Weights of a small self-supervised image encoder.
Model: 4.16M parameters, 48-pixel images, arch resnet, norm batchnorm, activation elu, depths [2, 2, 3, 2], widths [48, 80, 144, 256].
Rows from block 2, named by matrix and row number. Rows with one number belong to one channel. Each number is 50 + 10 x the weight over the matrix's rms, rounded and kept within 0 to 99. All counts start at 0.
# convs0: first 3x3 conv, stride 2 (model.blocks.2.convs.0.weight, 80x48x3x3), inputs 35-41, a 3x3 kernel for each
# convs1: second 3x3 conv (model.blocks.2.convs.1.weight, 80x80x3x3, transposed), outputs 40-47, a 3x3 kernel for each
convs0.26:45 37 48 53 58 51 44 46 44 47 43 46 44 41 42 37 36 33 55 62 56 45 50 53 54 59 60 46 51 31 50 50 28 45 44 39 54 47 49 61 68 36 56 54 52 42 47 44 47 52 51 48 59 60 43 51 36 47 53 41 53 61 55
convs0.27:39 41 53 54 51 43 53 54 39 51 55 48 50 52 54 58 68 64 49 55 50 41 51 37 53 53 55 46 45 42 43 41 39 47 45 51 46 51 50 49 51 52 57 59 65 47 58 51 38 54 43 40 40 28 61 49 46 44 47 23 48 34 29
convs0.28:48 51 61 41 39 60 54 63 77 40 42 38 46 41 42 37 46 37 57 38 36 58 58 57 39 56 60 61 46 40 40 52 51 43 68 67 46 42 36 69 58 42 50 62 52 54 54 58 47 46 54 54 39 40 54 51 46 37 42 56 42 39 56
convs0.29:49 49 46 50 50 49 56 51 45 49 50 50 46 39 47 45 47 49 38 47 41 37 35 41 40 55 41 52 65 60 64 76 76 57 71 62 51 50 45 47 43 47 50 46 45 54 49 47 52 41 44 51 48 48 46 48 44 49 37 49 47 41 47
convs0.30:45 44 59 52 47 52 54 50 61 41 38 51 58 67 64 36 33 49 51 54 48 56 43 57 61 62 51 52 48 55 50 49 60 50 45 47 48 51 50 63 82 66 35 37 43 57 49 44 50 53 47 51 46 44 58 46 52 53 36 44 51 57 60
convs0.31:51 47 45 62 57 54 56 44 50 48 38 47 64 56 56 59 72 55 43 33 55 59 35 56 56 61 54 45 50 60 60 57 69 50 82 64 42 43 52 54 44 56 49 53 51 49 46 60 54 43 64 39 45 49 45 35 48 51 56 58 41 44 52
convs0.32:52 45 53 50 47 48 38 32 63 35 42 64 29 45 61 39 22 51 37 58 62 39 42 63 47 47 63 40 38 65 39 40 90 34 44 77 38 45 65 36 46 58 46 37 59 44 50 52 47 50 58 51 56 54 54 49 51 50 46 44 54 45 53
convs0.33:34 44 48 41 54 51 39 54 52 49 51 45 65 50 55 60 53 48 44 58 46 43 53 49 54 58 46 48 55 47 45 35 41 52 38 45 51 46 44 48 53 49 45 46 53 56 70 58 53 55 56 51 65 61 53 68 58 59 65 72 60 64 53
convs0.34:46 51 44 52 51 47 52 62 62 46 44 48 59 55 52 51 51 39 51 52 50 46 56 48 44 49 48 55 50 52 51 53 49 47 47 40 52 51 46 57 56 48 60 58 46 54 49 47 45 49 45 53 43 56 51 53 57 40 39 56 36 14 40
convs0.35:53 61 56 52 56 44 66 78 63 57 56 52 70 62 55 52 66 52 60 61 59 58 69 52 52 50 44 54 58 57 48 49 49 46 52 53 42 51 54 54 55 57 60 62 58 49 49 55 52 51 40 52 41 41 52 61 58 59 76 61 53 57 53
convs0.36:34 38 44 55 64 67 67 77 62 49 37 37 59 46 34 61 56 53 39 41 45 47 63 39 45 41 38 46 57 36 45 55 46 49 52 41 55 49 46 55 42 45 60 43 50 46 52 48 56 63 60 53 60 52 49 56 40 61 70 44 61 62 45
convs0.37:48 39 50 48 59 53 43 53 41 60 49 42 75 49 40 57 45 50 45 48 52 50 64 58 52 55 56 51 49 55 51 54 56 55 43 48 58 58 50 56 50 46 52 47 39 39 46 50 43 44 60 49 48 54 33 23 54 28 35 49 42 37 54
convs0.38:46 41 50 54 44 46 56 63 48 36 34 34 40 47 43 49 57 53 35 34 44 44 54 44 45 58 54 53 39 41 61 60 54 51 61 54 38 34 42 53 52 59 65 76 66 52 70 75 46 57 68 41 47 59 44 55 44 53 62 49 47 65 45
convs0.39:58 53 53 53 39 47 48 55 54 54 40 52 47 38 44 54 56 53 46 54 49 52 47 43 50 41 44 48 50 50 55 44 46 43 29 45 59 68 62 59 55 61 51 65 62 41 50 59 47 45 61 50 50 54 41 48 61 39 50 56 37 42 48
convs0.40:47 46 56 40 63 68 48 75 68 36 44 42 38 52 55 50 61 62 48 47 41 45 58 53 41 46 51 49 58 53 54 55 45 50 47 44 33 49 46 34 52 57 38 68 64 39 43 55 34 39 70 40 52 64 31 38 59 26 58 75 32 67 68
convs0.41:50 69 57 51 58 78 43 24 53 62 37 40 47 54 39 22 49 52 49 53 45 54 48 55 64 47 37 45 35 33 32 46 41 49 49 49 60 55 38 52 59 52 56 45 60 47 58 34 35 52 55 56 53 68 52 63 52 55 63 60 37 62 61
convs0.42:43 46 48 47 50 53 53 50 54 42 48 58 33 59 48 43 39 53 49 54 59 43 52 57 44 53 53 45 44 50 41 41 46 47 47 43 32 30 40 22 34 40 32 21 46 51 56 51 55 57 52 54 62 56 48 46 50 57 44 46 54 49 51
convs0.43:51 60 51 60 56 49 60 49 50 62 54 49 27 71 57 19 58 53 42 52 53 54 59 42 48 50 47 50 43 57 52 39 51 56 45 49 54 51 49 35 29 53 41 11 63 55 44 45 66 46 51 61 50 52 45 56 52 57 66 45 51 54 42
convs0.44:58 60 48 57 57 67 55 51 56 38 47 55 30 44 47 42 43 43 59 49 42 53 45 48 49 42 41 45 45 45 41 56 40 46 42 42 48 48 38 45 62 40 53 65 43 45 51 56 54 42 54 51 43 52 47 51 49 60 62 54 63 59 55
convs0.45:47 43 35 47 58 56 51 53 37 53 44 42 44 53 43 42 33 36 49 47 58 39 34 36 50 60 53 43 37 45 42 45 38 35 32 34 46 45 48 47 59 49 54 43 38 43 37 49 46 56 47 49 42 40 54 53 49 41 46 41 34 37 38
convs0.46:54 57 59 43 40 42 62 59 54 50 51 52 56 53 52 62 65 62 50 58 61 52 52 57 48 46 49 57 61 66 42 50 46 37 25 34 57 52 55 44 51 58 47 54 59 64 72 73 56 61 56 63 75 66 45 52 49 24 37 33 31 08 23
convs0.47:38 45 43 36 59 58 48 58 53 61 54 45 55 40 53 31 20 40 52 38 42 44 50 42 46 46 41 52 47 49 52 50 47 54 44 50 53 50 53 51 49 59 43 26 40 52 51 53 50 48 53 51 53 48 58 57 49 58 54 44 52 56 53
convs0.48:48 51 52 42 51 50 49 48 43 52 46 44 50 48 55 64 66 61 45 32 38 44 63 40 52 44 40 53 40 44 55 54 54 58 73 67 55 37 33 59 58 41 61 71 58 54 67 61 62 55 78 66 85 88 44 36 34 49 47 45 56 57 64
convs0.49:49 57 54 52 64 55 49 60 57 53 47 47 44 45 43 54 56 50 52 55 51 50 61 61 53 51 56 57 49 57 49 38 48 47 38 58 50 53 47 38 33 39 56 54 57 58 55 56 54 46 49 43 39 40 54 45 53 55 31 58 55 43 56
convs1.26:52 48 62 59 54 61 56 54 52 54 40 46 51 45 53 35 37 57 58 55 51 54 55 48 56 50 57 40 43 42 36 52 18 47 59 41 62 65 59 43 20 32 46 47 71 48 42 51 37 56 45 44 46 53 57 38 47 30 34 47 39 45 44 35 42 41 42 50 39 43 52 50
convs1.27:46 45 45 56 45 52 50 47 55 45 44 49 56 61 55 57 51 54 40 62 37 58 79 50 48 58 51 56 43 50 39 54 50 52 47 54 43 38 61 43 44 53 53 47 49 55 62 48 35 37 43 51 56 62 51 57 51 47 31 59 45 43 55 50 60 61 43 12 39 50 50 52
convs1.28:46 39 37 49 50 47 53 53 53 64 70 64 49 47 49 47 38 48 40 45 47 46 41 45 58 54 54 46 49 38 42 49 52 42 57 53 48 48 59 48 54 59 46 47 46 51 33 58 44 30 47 54 43 59 47 67 48 49 70 60 44 42 48 47 54 48 51 52 60 61 63 67
convs1.29:37 41 40 52 58 53 42 55 55 68 65 62 64 58 69 35 29 33 59 64 45 72 83 50 55 66 43 38 39 41 35 52 46 35 53 47 50 52 48 49 52 38 56 57 58 44 49 41 39 56 44 41 59 48 58 38 32 60 71 28 45 51 61 65 57 55 25 08 30 40 11 20
convs1.30:45 46 42 57 44 41 52 57 57 46 47 46 40 31 41 50 47 42 55 57 61 48 34 49 48 52 56 44 51 42 44 46 54 46 54 52 50 58 55 45 48 54 56 45 56 58 52 54 50 46 48 53 51 59 48 35 53 49 33 37 56 59 47 53 57 47 36 65 46 44 47 41
convs1.31:44 41 33 48 59 41 54 68 38 59 42 50 46 37 33 42 45 35 46 55 49 48 65 44 48 66 49 45 60 37 59 57 37 49 48 37 53 46 54 68 59 28 48 56 58 53 53 56 45 33 44 43 37 34 55 32 56 44 39 48 45 61 45 45 57 52 65 52 59 61 70 66
convs1.32:55 46 54 63 59 49 49 53 47 48 62 56 50 57 50 51 43 39 53 49 55 42 48 49 53 56 58 54 44 54 62 50 46 56 35 32 40 29 42 64 60 39 42 44 52 45 51 49 55 42 44 51 39 42 45 35 56 57 47 50 38 64 56 46 63 42 52 81 74 58 49 60
convs1.33:57 54 52 33 27 47 54 51 59 56 65 63 46 43 42 52 51 49 53 55 58 53 44 59 63 57 68 46 60 55 45 49 53 46 61 61 47 48 33 37 56 60 46 59 39 42 44 37 44 38 34 42 27 32 46 55 48 58 59 57 52 55 47 50 65 56 57 66 53 46 53 52
convs1.34:48 50 59 58 55 55 59 56 53 54 50 53 53 47 52 58 62 51 54 53 42 53 61 44 58 69 53 41 51 58 52 54 69 47 52 45 56 53 39 48 48 51 41 48 38 53 54 40 57 75 58 43 59 44 44 83 56 50 73 52 49 51 51 45 48 55 46 49 50 42 27 46
convs1.35:56 69 57 52 54 45 41 31 40 34 38 48 46 55 47 36 41 35 50 49 49 46 47 44 45 35 42 55 57 66 48 57 58 42 47 51 34 30 59 51 58 49 53 43 37 46 47 55 45 43 53 48 35 53 50 24 53 48 42 48 48 44 45 48 54 60 56 38 51 55 61 64
convs1.36:63 56 64 57 19 35 60 51 44 44 55 61 41 37 38 58 42 39 51 46 54 54 46 49 61 49 53 61 45 65 72 56 85 53 41 51 27 12 23 71 84 74 48 64 48 36 41 46 43 56 66 39 55 49 43 47 42 35 48 62 48 30 47 56 46 49 47 47 46 45 46 40
convs1.37:41 35 38 61 51 51 60 64 52 44 48 42 52 64 57 49 58 59 47 51 48 53 64 35 51 54 37 43 58 46 55 55 56 57 56 44 48 48 51 42 62 49 52 53 59 54 54 57 56 47 52 53 53 46 52 63 47 50 43 48 44 78 54 56 51 53 60 51 42 53 51 48
convs1.38:46 52 55 45 48 60 44 55 49 59 46 42 44 42 35 34 23 37 55 47 48 55 62 59 53 55 60 48 59 50 38 64 46 41 35 28 46 60 55 52 57 31 48 45 34 51 40 38 50 24 40 59 49 52 53 58 38 53 69 47 46 48 47 47 45 44 55 36 47 50 52 47
convs1.39:49 57 69 51 63 58 38 42 48 58 54 64 49 50 60 48 53 51 60 53 57 45 58 54 43 47 57 47 46 57 51 48 50 43 45 45 52 46 45 46 45 53 52 52 47 44 55 45 55 56 44 32 35 31 38 39 34 52 61 53 43 60 46 58 59 54 58 55 67 49 59 61
convs1.40:67 91 78 49 31 79 53 28 49 44 46 44 51 49 48 52 56 58 50 58 52 52 54 53 52 59 48 42 59 52 52 68 61 41 58 46 50 61 45 50 64 52 51 57 55 44 56 38 47 61 54 46 43 39 51 49 42 46 47 46 56 38 47 46 48 55 50 68 50 53 44 41
convs1.41:50 65 50 41 34 47 48 32 49 55 58 49 50 50 51 50 37 55 52 48 49 41 44 51 54 45 52 43 53 51 47 50 51 53 48 55 44 42 56 48 29 48 61 38 57 54 50 58 66 61 59 52 53 60 55 61 57 53 93 75 48 44 55 45 54 46 58 46 56 38 54 52
convs1.42:57 69 62 51 41 56 58 47 52 58 62 54 58 56 53 59 68 67 60 29 59 44 02 43 60 26 60 45 50 62 53 43 66 57 61 71 66 64 39 46 36 50 43 45 53 42 44 33 53 65 57 45 60 53 50 52 39 53 69 56 45 59 52 52 38 47 51 61 52 48 45 52
convs1.43:38 41 44 42 56 48 48 52 51 42 46 35 48 36 43 41 38 41 44 46 59 56 17 52 46 28 43 54 53 41 48 41 31 49 46 40 48 43 54 34 30 46 62 34 48 47 53 57 39 52 43 62 55 49 53 48 68 54 48 76 48 68 61 42 55 52 41 59 62 49 42 54
convs1.44:45 45 51 56 43 44 50 49 46 53 43 37 45 35 50 48 62 51 63 43 47 48 41 48 63 45 45 45 50 40 58 51 36 51 45 53 53 58 50 55 09 43 59 35 49 41 49 37 41 59 53 47 50 51 45 45 55 37 43 53 51 51 47 48 40 43 56 39 41 53 43 49
convs1.45:38 71 70 51 69 65 40 52 52 42 36 46 45 47 36 39 45 49 56 60 48 48 54 56 48 48 52 58 45 32 56 62 35 51 46 43 46 48 68 36 53 73 56 53 42 55 51 54 38 07 52 54 43 69 36 23 46 39 27 45 42 48 48 53 58 51 46 12 25 50 46 52
convs1.46:43 51 56 65 63 57 62 57 43 60 51 54 58 43 55 55 60 51 48 69 45 64 83 45 42 53 41 47 38 55 53 40 52 44 50 59 72 78 32 59 53 50 53 40 57 53 60 50 52 87 67 49 53 54 46 56 47 58 30 55 49 51 50 43 48 51 43 57 50 51 38 48
convs1.47:50 40 40 59 40 33 48 41 43 41 49 44 49 42 47 42 44 35 53 49 58 48 23 51 53 29 53 52 55 51 59 48 45 54 43 41 45 51 37 49 41 64 55 49 53 45 38 42 51 71 52 45 63 56 59 46 56 65 50 58 49 46 45 59 51 51 56 68 53 49 41 42
convs1.48:55 57 59 55 49 52 53 53 46 45 25 31 34 24 28 22 19 26 54 54 53 45 55 61 46 39 49 42 57 69 29 34 41 36 32 37 53 60 53 44 49 48 67 47 33 60 44 39 62 50 59 55 49 47 56 54 58 49 54 56 44 48 43 49 55 52 63 62 64 53 56 63
convs1.49:38 10 22 61 72 39 53 77 54 39 35 42 52 51 37 60 64 55 36 67 37 66 85 47 41 70 39 65 48 37 66 63 49 64 52 47 45 54 45 60 62 40 48 52 60 46 60 40 49 58 53 33 63 44 57 71 54 47 16 80 56 66 41 45 42 54 48 55 51 46 64 69