Rows from block 6, named by matrix and row number. Rows with one number belong to one channel. Each number is 128 + 32 x the weight over its row's rms, rounded and kept within 0 to 255. All counts start at 0. Numbers have three digits each. After the name is the row's rms in percent of the matrix's.
# convs0: first 3x3 conv (model.blocks.6.convs.0.weight, 144x144x3x3), inputs 108-119, a 3x3 kernel for each
# convs1: second 3x3 conv (model.blocks.6.convs.1.weight, 144x144x3x3, transposed), outputs 108-119, a 3x3 kernel for each
convs0.57 106:149163120128143122116111104114086103134108114157144120110097129143156177133148152117132135148149164143154160083102099086121174028075150145169067110136053097114036102148145035091116068115152137121103149135110118119158148163162153156138110088108122140060138132108150154127143145151139148143146159142126113135176166189122127117
convs0.58 101:157202114133152083095104121116087133100099142104094147143126160134102131122091107140134134119139134104149130156134094118090070120126098173103138198144152141101116113079166161154197143142169158071159124065112156091142092090103074104105116126081169193088172173122092162166096098105153153140071058055106147114144154182057071103
convs0.59 093:148161085148104107114153091166194077145152071143141100176088113159110108188101129097174138116138157072144156114093190144134191125096160117162147109162149108151142214139156177088161154083130095085106107134098075095057146161116121136130164162160130125132115160175122134148074130132117175165108149120155104134112106133120095162
convs0.60 099:126137126229214192181125104132086119126082118123070090169141139096119106079140122169125131132074107126087109099084138117111166120179158151143099167167119124108100118118119128116088149126073122088118152108171128213142168203137158141129082108132147150122122137135155167167096122108154202101171188126141115120090102089180166120
convs0.61 100:152137130013000000247255241180186192085081104089088125122139133115119144092057071134137126103102110125149106117104110147136144101119143133102085121106093176191150121142183092114121127126121126111118145159143113127126154149116148157125110082083119125127137111102125074084135143155168188175124110110139133132141141125131118076
convs0.62 100:098132151115123129059090097059086091187210211066142136148141134056063080110118098141143129154129101120105095133146097100097084132169142155110184180120171128091132133160160119118090130127100078046097098135178089121141100110099116144121097120104133179119081111139130140128094135188064120127116130114147149136149154154121159123
convs0.63 101:171242185138150103147111104114112153113103130151130169158182131166174155121134144109134153122172154158133138087086095142143159145138152176134151153110172139137209124089104089050058134109118130187197126128112127166156112148125153166147145137123045035070150131164113139118113103082174146159131111151061098100095104121131137135
convs0.64 098:163124106138141123144146079084073130094084151128123196122131166110138162100119145107117099103112124094129122142083073132090046093069070106122186134100177073083198118106147107107133145125152126139094149177144160164124127111140114157106097117115113152114103099085098137116096164127152186104105136083149166144139181160138134087
convs0.65 101:141109139148128145121154134143127077135159121128143128138114114155178155148165153147153158135164167088116131105135137088125119102112124121149132132166136094149128136187171117190159088148176119135113098112137127151163150150135143149141094095100089078129153078117125080119042081044115139085102112097114133144108128098100104066
convs0.66 101:085153086061142069125161153135105065180133054159122050170128119165127155088120126143162122114132094130103096123107144102109105106126119133147077157151047161181070153148144145131136159091107119074121129139180133148159111128127115145124113166173166145195191176151143093151158156191116103118083103072189220168129121183084131209
convs0.67 102:115100121085120075139186160108042144156088189125056181151130190105130202118098155110107120125134114129147102107134092094135079094141140108138117136175168137166136144105092181099074140103078123166121135144138123083108094108109122137122150123127103117093164158180159126154080094094171157164161175142129143126129118124142148121
convs0.68 103:163153171192146156162059088113057109199144174160122163140137115147145119113118082088068063131131114166151146168178120064082077063110083174175157198131106167123124132118127134141153155145115097085111100090122105128121148173193136112147100122130180190160129072051130093048072061095164147153152118132127122095137119103152187152
convs0.69 103:134105147126106152139125152141089112120076106153119118137142194157132162168131109109097105183126115135095103100112154148170177126127164096185119113164103137194118170164110145132144165152160152154088154134092146134085157108099119103179100084179159137088180198070158168046155130144155135158116118147126149142128168089109150119
convs0.70 102:102134142075124137101144176055099159104106191082072131142171176110125149109090095102101124133083141151160158100101136120127162109107143157140109171139147170111140097125150120138136152157129159098154133127128125123107129156158066116108104146112132076067156168122182177167082091118070068098137160153125096120131104133141093146
convs0.71 102:096102192045169191087111157170165124158137096170158120162157090132138129146160147143140157148133165099092133076119179082089203118123187112135091123142089156146072110164109107154134151185165103128134097172187115160187108113074144110078137117088124116118087101089146136115146104079099130113104184149126139100117172131098137124
convs0.72 105:094100096156090134143120180103061114134084171145097157063021071127104126150111151133127112138173148117129131143141108156164143062133120103138112102144089138161081127079097109092151136117141118124158077073117122121124160155162137139200104101129060114091135166131123145104114121110080095121100108108114129123128117128088112093
convs0.73 097:135104148094137138153131151157173155084092077084080124147108143097078107171150143125155134118128154113146134113095108114083063034078053122123157148144144055059114072083113082123097077133112122107107129180131070107082113116112127135160126103130100119093185182185105120140133142131181177157123116088141142134086078072166169148
convs0.74 094:153092144136080115139074079096124130085112106091152111145165128139162121171206155130167137163197196104089119117150099112123105126141124167119098117108106164140107112105143160130180171143167120148130115125092154114115106128104125155163170241230107150149158157175130125098152184144096151109097172144119124090085044064088060087
convs0.75 103:081092072086123128092129142127143131133147125099098096122140141103092080151113128109136119152147143125128125104093068168162162149121119108074113184149142119063083118114157157157150127121100108074110100114134117111124109107125123134144105138152105110164132129139153174184084088089128133117123137142124118133162179192144144108
convs0.76 101:125100146091115121103144128102129113105117098104140121140164122101156102129139119128108124154158207147142161065102136082142175120178145180165120171149088131092064133131162131147143129118123077097081087122106132219165083102143131139198119137183108106081134114132123131188137164132094099080099098091128164113165148118173127142
convs0.77 096:130128149075128168112136145169155157090099099137151178068064073115111104144136127119121134112124151119145134177148104138141077135093089143105170130116152138146166112134113113137096152141101096107157103112138092100139119137121137163125139169137068074069142156132139141126053091134140130163116108144095081140129079159097030129
convs0.78 099:121152203069151255053147166125127137115066127144094153156151120151112085173119130085092167083093126117104113086137177101094145110064120111150134075133128094129109066106110088139123052096118123198140150123135150123118156171121116095076172187167126127163150113082197147118144117078138121077123146122136117116151159139178162133
convs0.79 100:144176127150117119106090113155140146094089095136107129088101082129186169140146152141154165169141166154129115102103114117142104109102095132143119105083101138148143136103108128111085171152132063152137094171134134148157115122149177255175166139102155144137141180182128153174115126100153181155106132106107112140141209127131173083
convs0.80 099:087173087118202155141165108040066157078082162088103171156186168134141114086108134099098127107089120129135137078104088083115103086093120195154151203115110197150154160099116151088131139100147118128163118082131129082071128177146105151131088096137106101159072108173075100168077108107072104110092110120114088124101069114105086135
convs0.81 104:077139134091104097100093105128111115127114115137126122150158150149141151146161136142136120102088130143140171111106117130130130097122139162148188130072106141102138118103127099076091125102087107098103134086145131125169147167155129197127111151064113143121121123142109105163100117113145137123139154157128089127175143160181177157
convs0.82 102:099139125120069124167151164108072075139108088173125118168140182134145150057094056097079097102074097143150140165138146135125178123135178150133109161155111100092062116097100139124135133152150128116169111131118111110119139213185087127102151116132091118122157148178139083136133113113135135119159164149116105095139082105177118144
convs0.83 103:146166162113120122103127138121117120134123118066057065136144153132134122113097073124130146128159146126123145127116140095089113138120107161128113144115088137108092154141152196159155144131143155167169147108147128113137134166158089132134032072087110124071092103098199187177124132145156185159118162165107125150143140125162183156
convs0.84 098:138145128115133140147113138098076093140108108125103092137162137143177180161152180078102128066154163099136151098084058149144102097113081115101087091092069171183104043108099087120151139167176115120083115107122109092088152076084191145129142129144180156149091089128103133115159180176141110102125130119153148125163154120119155114
convs0.85 096:090125091132099152127171113079082079156167138134116107145117097112135128158154163124149066158160095145202145108102152116150146104116135110124101156127111134131091147223233101165171119160199151065137141072153164133206186152163129140100170179171137112160116126097145123149164172148130150137128135122147093100217170174136105114
convs1.57 104:133110133171121157186130146108140133136156098111109063132129137147133151109120081160165181137127132174135136144165187119154146112117145071098168084106159108139159153148113128111109162144181121134154065089167077098179120099104138140116118133146111133135132135156178153155086093127094096128110129130092135133078134106112146095
convs1.58 101:152087119174126131134139153195112095162144100150122104119164121122156116157183145105119155134148179146142142126145108108157122177201213077114071079119051095147135110118148114084108113119136124078092109063103119122137075101142099117131118094104084112123141189140132185147211212199168172153092079080131173175115150099155166177
convs1.59 110:176149056088115067093125126091099195133135185073072196125166064158169102151178047120095174162148207133067151109120140106150143105178162098163096142148122163181131093091072119142103127144107152147117153144117174179119160140083166143117122119082185168041160130065151134002131123118126111081158112112101111123123144090133179112
convs1.60 091:134164150166197157164210107093137130068125107074151124128118143110064101098088136139152134171167077130093079134145176138185139125143116148126091140123129154133116110110139090108103132130155143155165096152108173183112180096110142135135148124143199135060150114077136127120145148089143112101170165168102116135112128166093105133
convs1.61 110:196214171135158102137133131104078082135151145093043023087069100114077095141118141167169145158170165091081083092100103112096064126137135117117125154143140088083094134137162121140169123163172133137138104082065113101125107086077138112126105112095175169185097070106089072107115103123095082078101122135169151161097081118124121127
convs1.62 106:104148133094155142105135111116134166121097114204200186093132113084137143109144130133124128144156174131128125132038101143093094181089175096087124073029069129100133132130133148131117133167114126146118089100082087096093084130134064108107152189126115148089080178157121207197136108116120141138125153173143099134145124119126094133
convs1.63 093:159163144148147163123127153178103106153106140191157161090089103088090104123119114093113116113138093109143080137120114089062059121102102121108123089108088140146134097179128075176131049115089117125137086108138111152156172166173152145145198189187108119139138121117171172181103126133062066088143126082103147154127203179123079052
convs1.64 099:122186136110184124067146139164151075118147085192155055144200165166167119101079087124100118077074090107118095134116088144128116189127115107143120115111117140100094151139123148140122134160136110104112093165164119155180087105131100152144134200165116083096098110092094088148126126156111149162107130179139136109122124107141084074
convs1.65 110:164104131128065109153128173205093060161065054180069070150158159133164127141175150135138091157129107142141102123150140130131140114119129093102115097138125103135145113119172113104188114113189131123158119092110163162151105100121118137132138165150136130130146152133107132160163135169129153165098154146129120163120088136143146153
convs1.66 094:115160158101126146098112152093146171140136132124152162128118104096113105103128081147133113125083098110071107086113103093154131145111085116077138132073160120060120103149094089138140078143110097131127107088108112115102072144116145132090104092091123107080101111079072127102150130168127128153089081163138179150129154119096098163
convs1.67 092:112078104146086120138133183119129116118155111147156127129112125056046028076120073169151161152123135153131116128172153094152107117143065179188166101138122106085088127154115151161126152142142127115160073067123102117157153144127083087087156148172116065155151094151182127181181132192123106119157149164114086077104082083090055090
convs1.68 093:137131095128132105124120131153114095179181126156120075124138130115129126145162173110113095094090103096139149145130130167146175152123148135125103149129100156166170102091093086096101099108107188172150148079074154108132158147159171167143137130121129098078129123137112122128091126108136130112213198203125095100147121122142115175
convs1.69 102:111125070086137096116165103127161124124154126130118134139128062115110128159135144150152147089148120070132125115133196130076132140149114089116129113115142098106163097150098113102072135081081131087147119102140141083119200146096125098109106054079139108143077096123083117124150162127134126106144139119201136108172056133085078215
convs1.70 107:155171178129124112090068079189133109144083037188149096110150160147127154109117118135144195118169132103105116098114187112122170123133158101125163134125123111149137119120093108141092099138146153145140163154118128146124149138128161144147174109120144171187118125141116118107134165171135086126168141153124161124142122093164147117
convs1.71 090:119143153129163155186176174126166128107125106106101116174147144138113130138092115101132124118117124096103128112138130131125120153150175168129165153118136146127117186166110154120077133132046121140151091122152100097148112067091100056090140127137153130153126119113154120094139135164096091134136100183181124130116059096067093150
convs1.72 091:144125134137158153154114141126144157097131109171132118149152140167152163145151125136186135102084065152139112083086157119078122175084123145100139144109136132137197120144115102140131081110085120102161162123150132099153112135154163187197095079096099176201040103148080108135148132122139114124118115135135149150129157121118126129
convs1.73 101:090125148133122120168168133140148174120148150140068054127150151162168194107141146134125140125146141062083119162131088108110072150126136091109099120115120151183208122085131122125155115106144146142152094135169149181208119095096088064102122133126115133157140145136180187181126129166127133130137137212146165137167150144105081093
convs1.74 101:135139160124107145188158185155116137164139178150151178123108135116093155115100167081090094096072070095116156111121136098163138064095115089137134107095115095076074108130131104127135130129119128131123138142064133150092130111139144099109147111129186130140106113141121122139155141177139134160116116155155153144165130134164102148
convs1.75 097:164139133157115134150131170145125128102111115111123168076090101118091105112131120118085126120124146131105136149147202083047062123134156171217204156151161135140146140122116120125102164154146071110118076119120120155141152156164109092119146166150109125076113139112117170136122136145113134139180216231118112136144168201126144124
convs1.76 092:104100149133127189108142182139195182098194167103186153111058089154087130133080141121140058111150129135134137118165114117175091135154105116162106091127110117160177095073130112090125118082067173094113133053090161099147106072113146105153127144190146118096154122123126094113170165155191187204098105139121095094118107101128137172
convs1.77 112:079127139087133119099156115135148122095143097150185126114107166109108193090124172117086146087091168100112152140145098120140110099119097160116106141121088133120081133148206101113216111123208110174149081178155133170134074116155084156158065178146109165171099118136124122175128140099102102080133158137066117115100072042133117049
convs1.78 092:154163126241201178142138112121104132154118167111127148109112076099115079134089087116130131115173182128213181117102049179167096132197137171070101170119143142121165141106134156136142166128174090074096087089106100114151108096128128122148094046087105093122073071100191159135164151171202155223070054083118115127152149156112121140
convs1.79 089:141106084124115140178177207171150120160142129160125094142154110114107133156176150103105091101130103109124113150128132155122155114157185171198186168163139125110072136122145108102114153174169133157153113160147100164133175151171138131143178144149139136128148151126129128116158101136125122126121139130191125129145118161124140132
convs1.80 081:183164156119063085131078115116073095094079093068130146173129079155107092166148152150094136173098134173141159149183169141163155119151133111103086116163103074135094160175124156154157178167168140105106114088107137088104073060094071094130060107134124099113068054058096058066147157117177182148189209204146111116124121103136116122
convs1.81 112:110062103093049100109128170151139119165114096130096111094124144115067068125086089112136133094052045089046082164164126131147126095164153128122094160147087144119092089104138105107099114112116111100113098093123112133147180110128092081120120118121120143128113100113138107158097126157113153145099111092129127124091093068114085069
convs1.82 100:106077105046015077129094190121141145093105098120147155097095110104101139128161106118092099125158133165148142122126105152104102159101125111119092105109082078103087176157159158164185147148131130153155113099130128105096094122135254255255160154157105083053024003024101096139129115133153175162112109106088072091069031045119120155
convs1.83 105:122140146083102132102101108166114105173117097137144139138140148146168187142193193104151149119133144126164162116137160123111134076095083129141151113157145118170180101122127095083090087113115135152110078111116117098110144124122113129138104110092172150152110099119082068104095092114073050083154132153141095137084088104098105113
convs1.84 107:117155160105148158120086118118111118152157139154144068108137177098102174105085104111133174118168196109139152162113135125133103117150134148120150146167131087069089140151149146137173085089146180162129154186151099140126141141105142164144079138157119131150120154168104107126081093092090092080128141158146130182051086114103053100
convs1.85 088:157148146181174186156113084135139126134139181153185167076081110152101120116107118148138192141143179150105139106133124133104157150155151127124109133136110125129129052055115102076117101071091145107086128106068114177119085075098064067101097123158091047108137076143107096111102132126099080125093083126149165155142146111126153084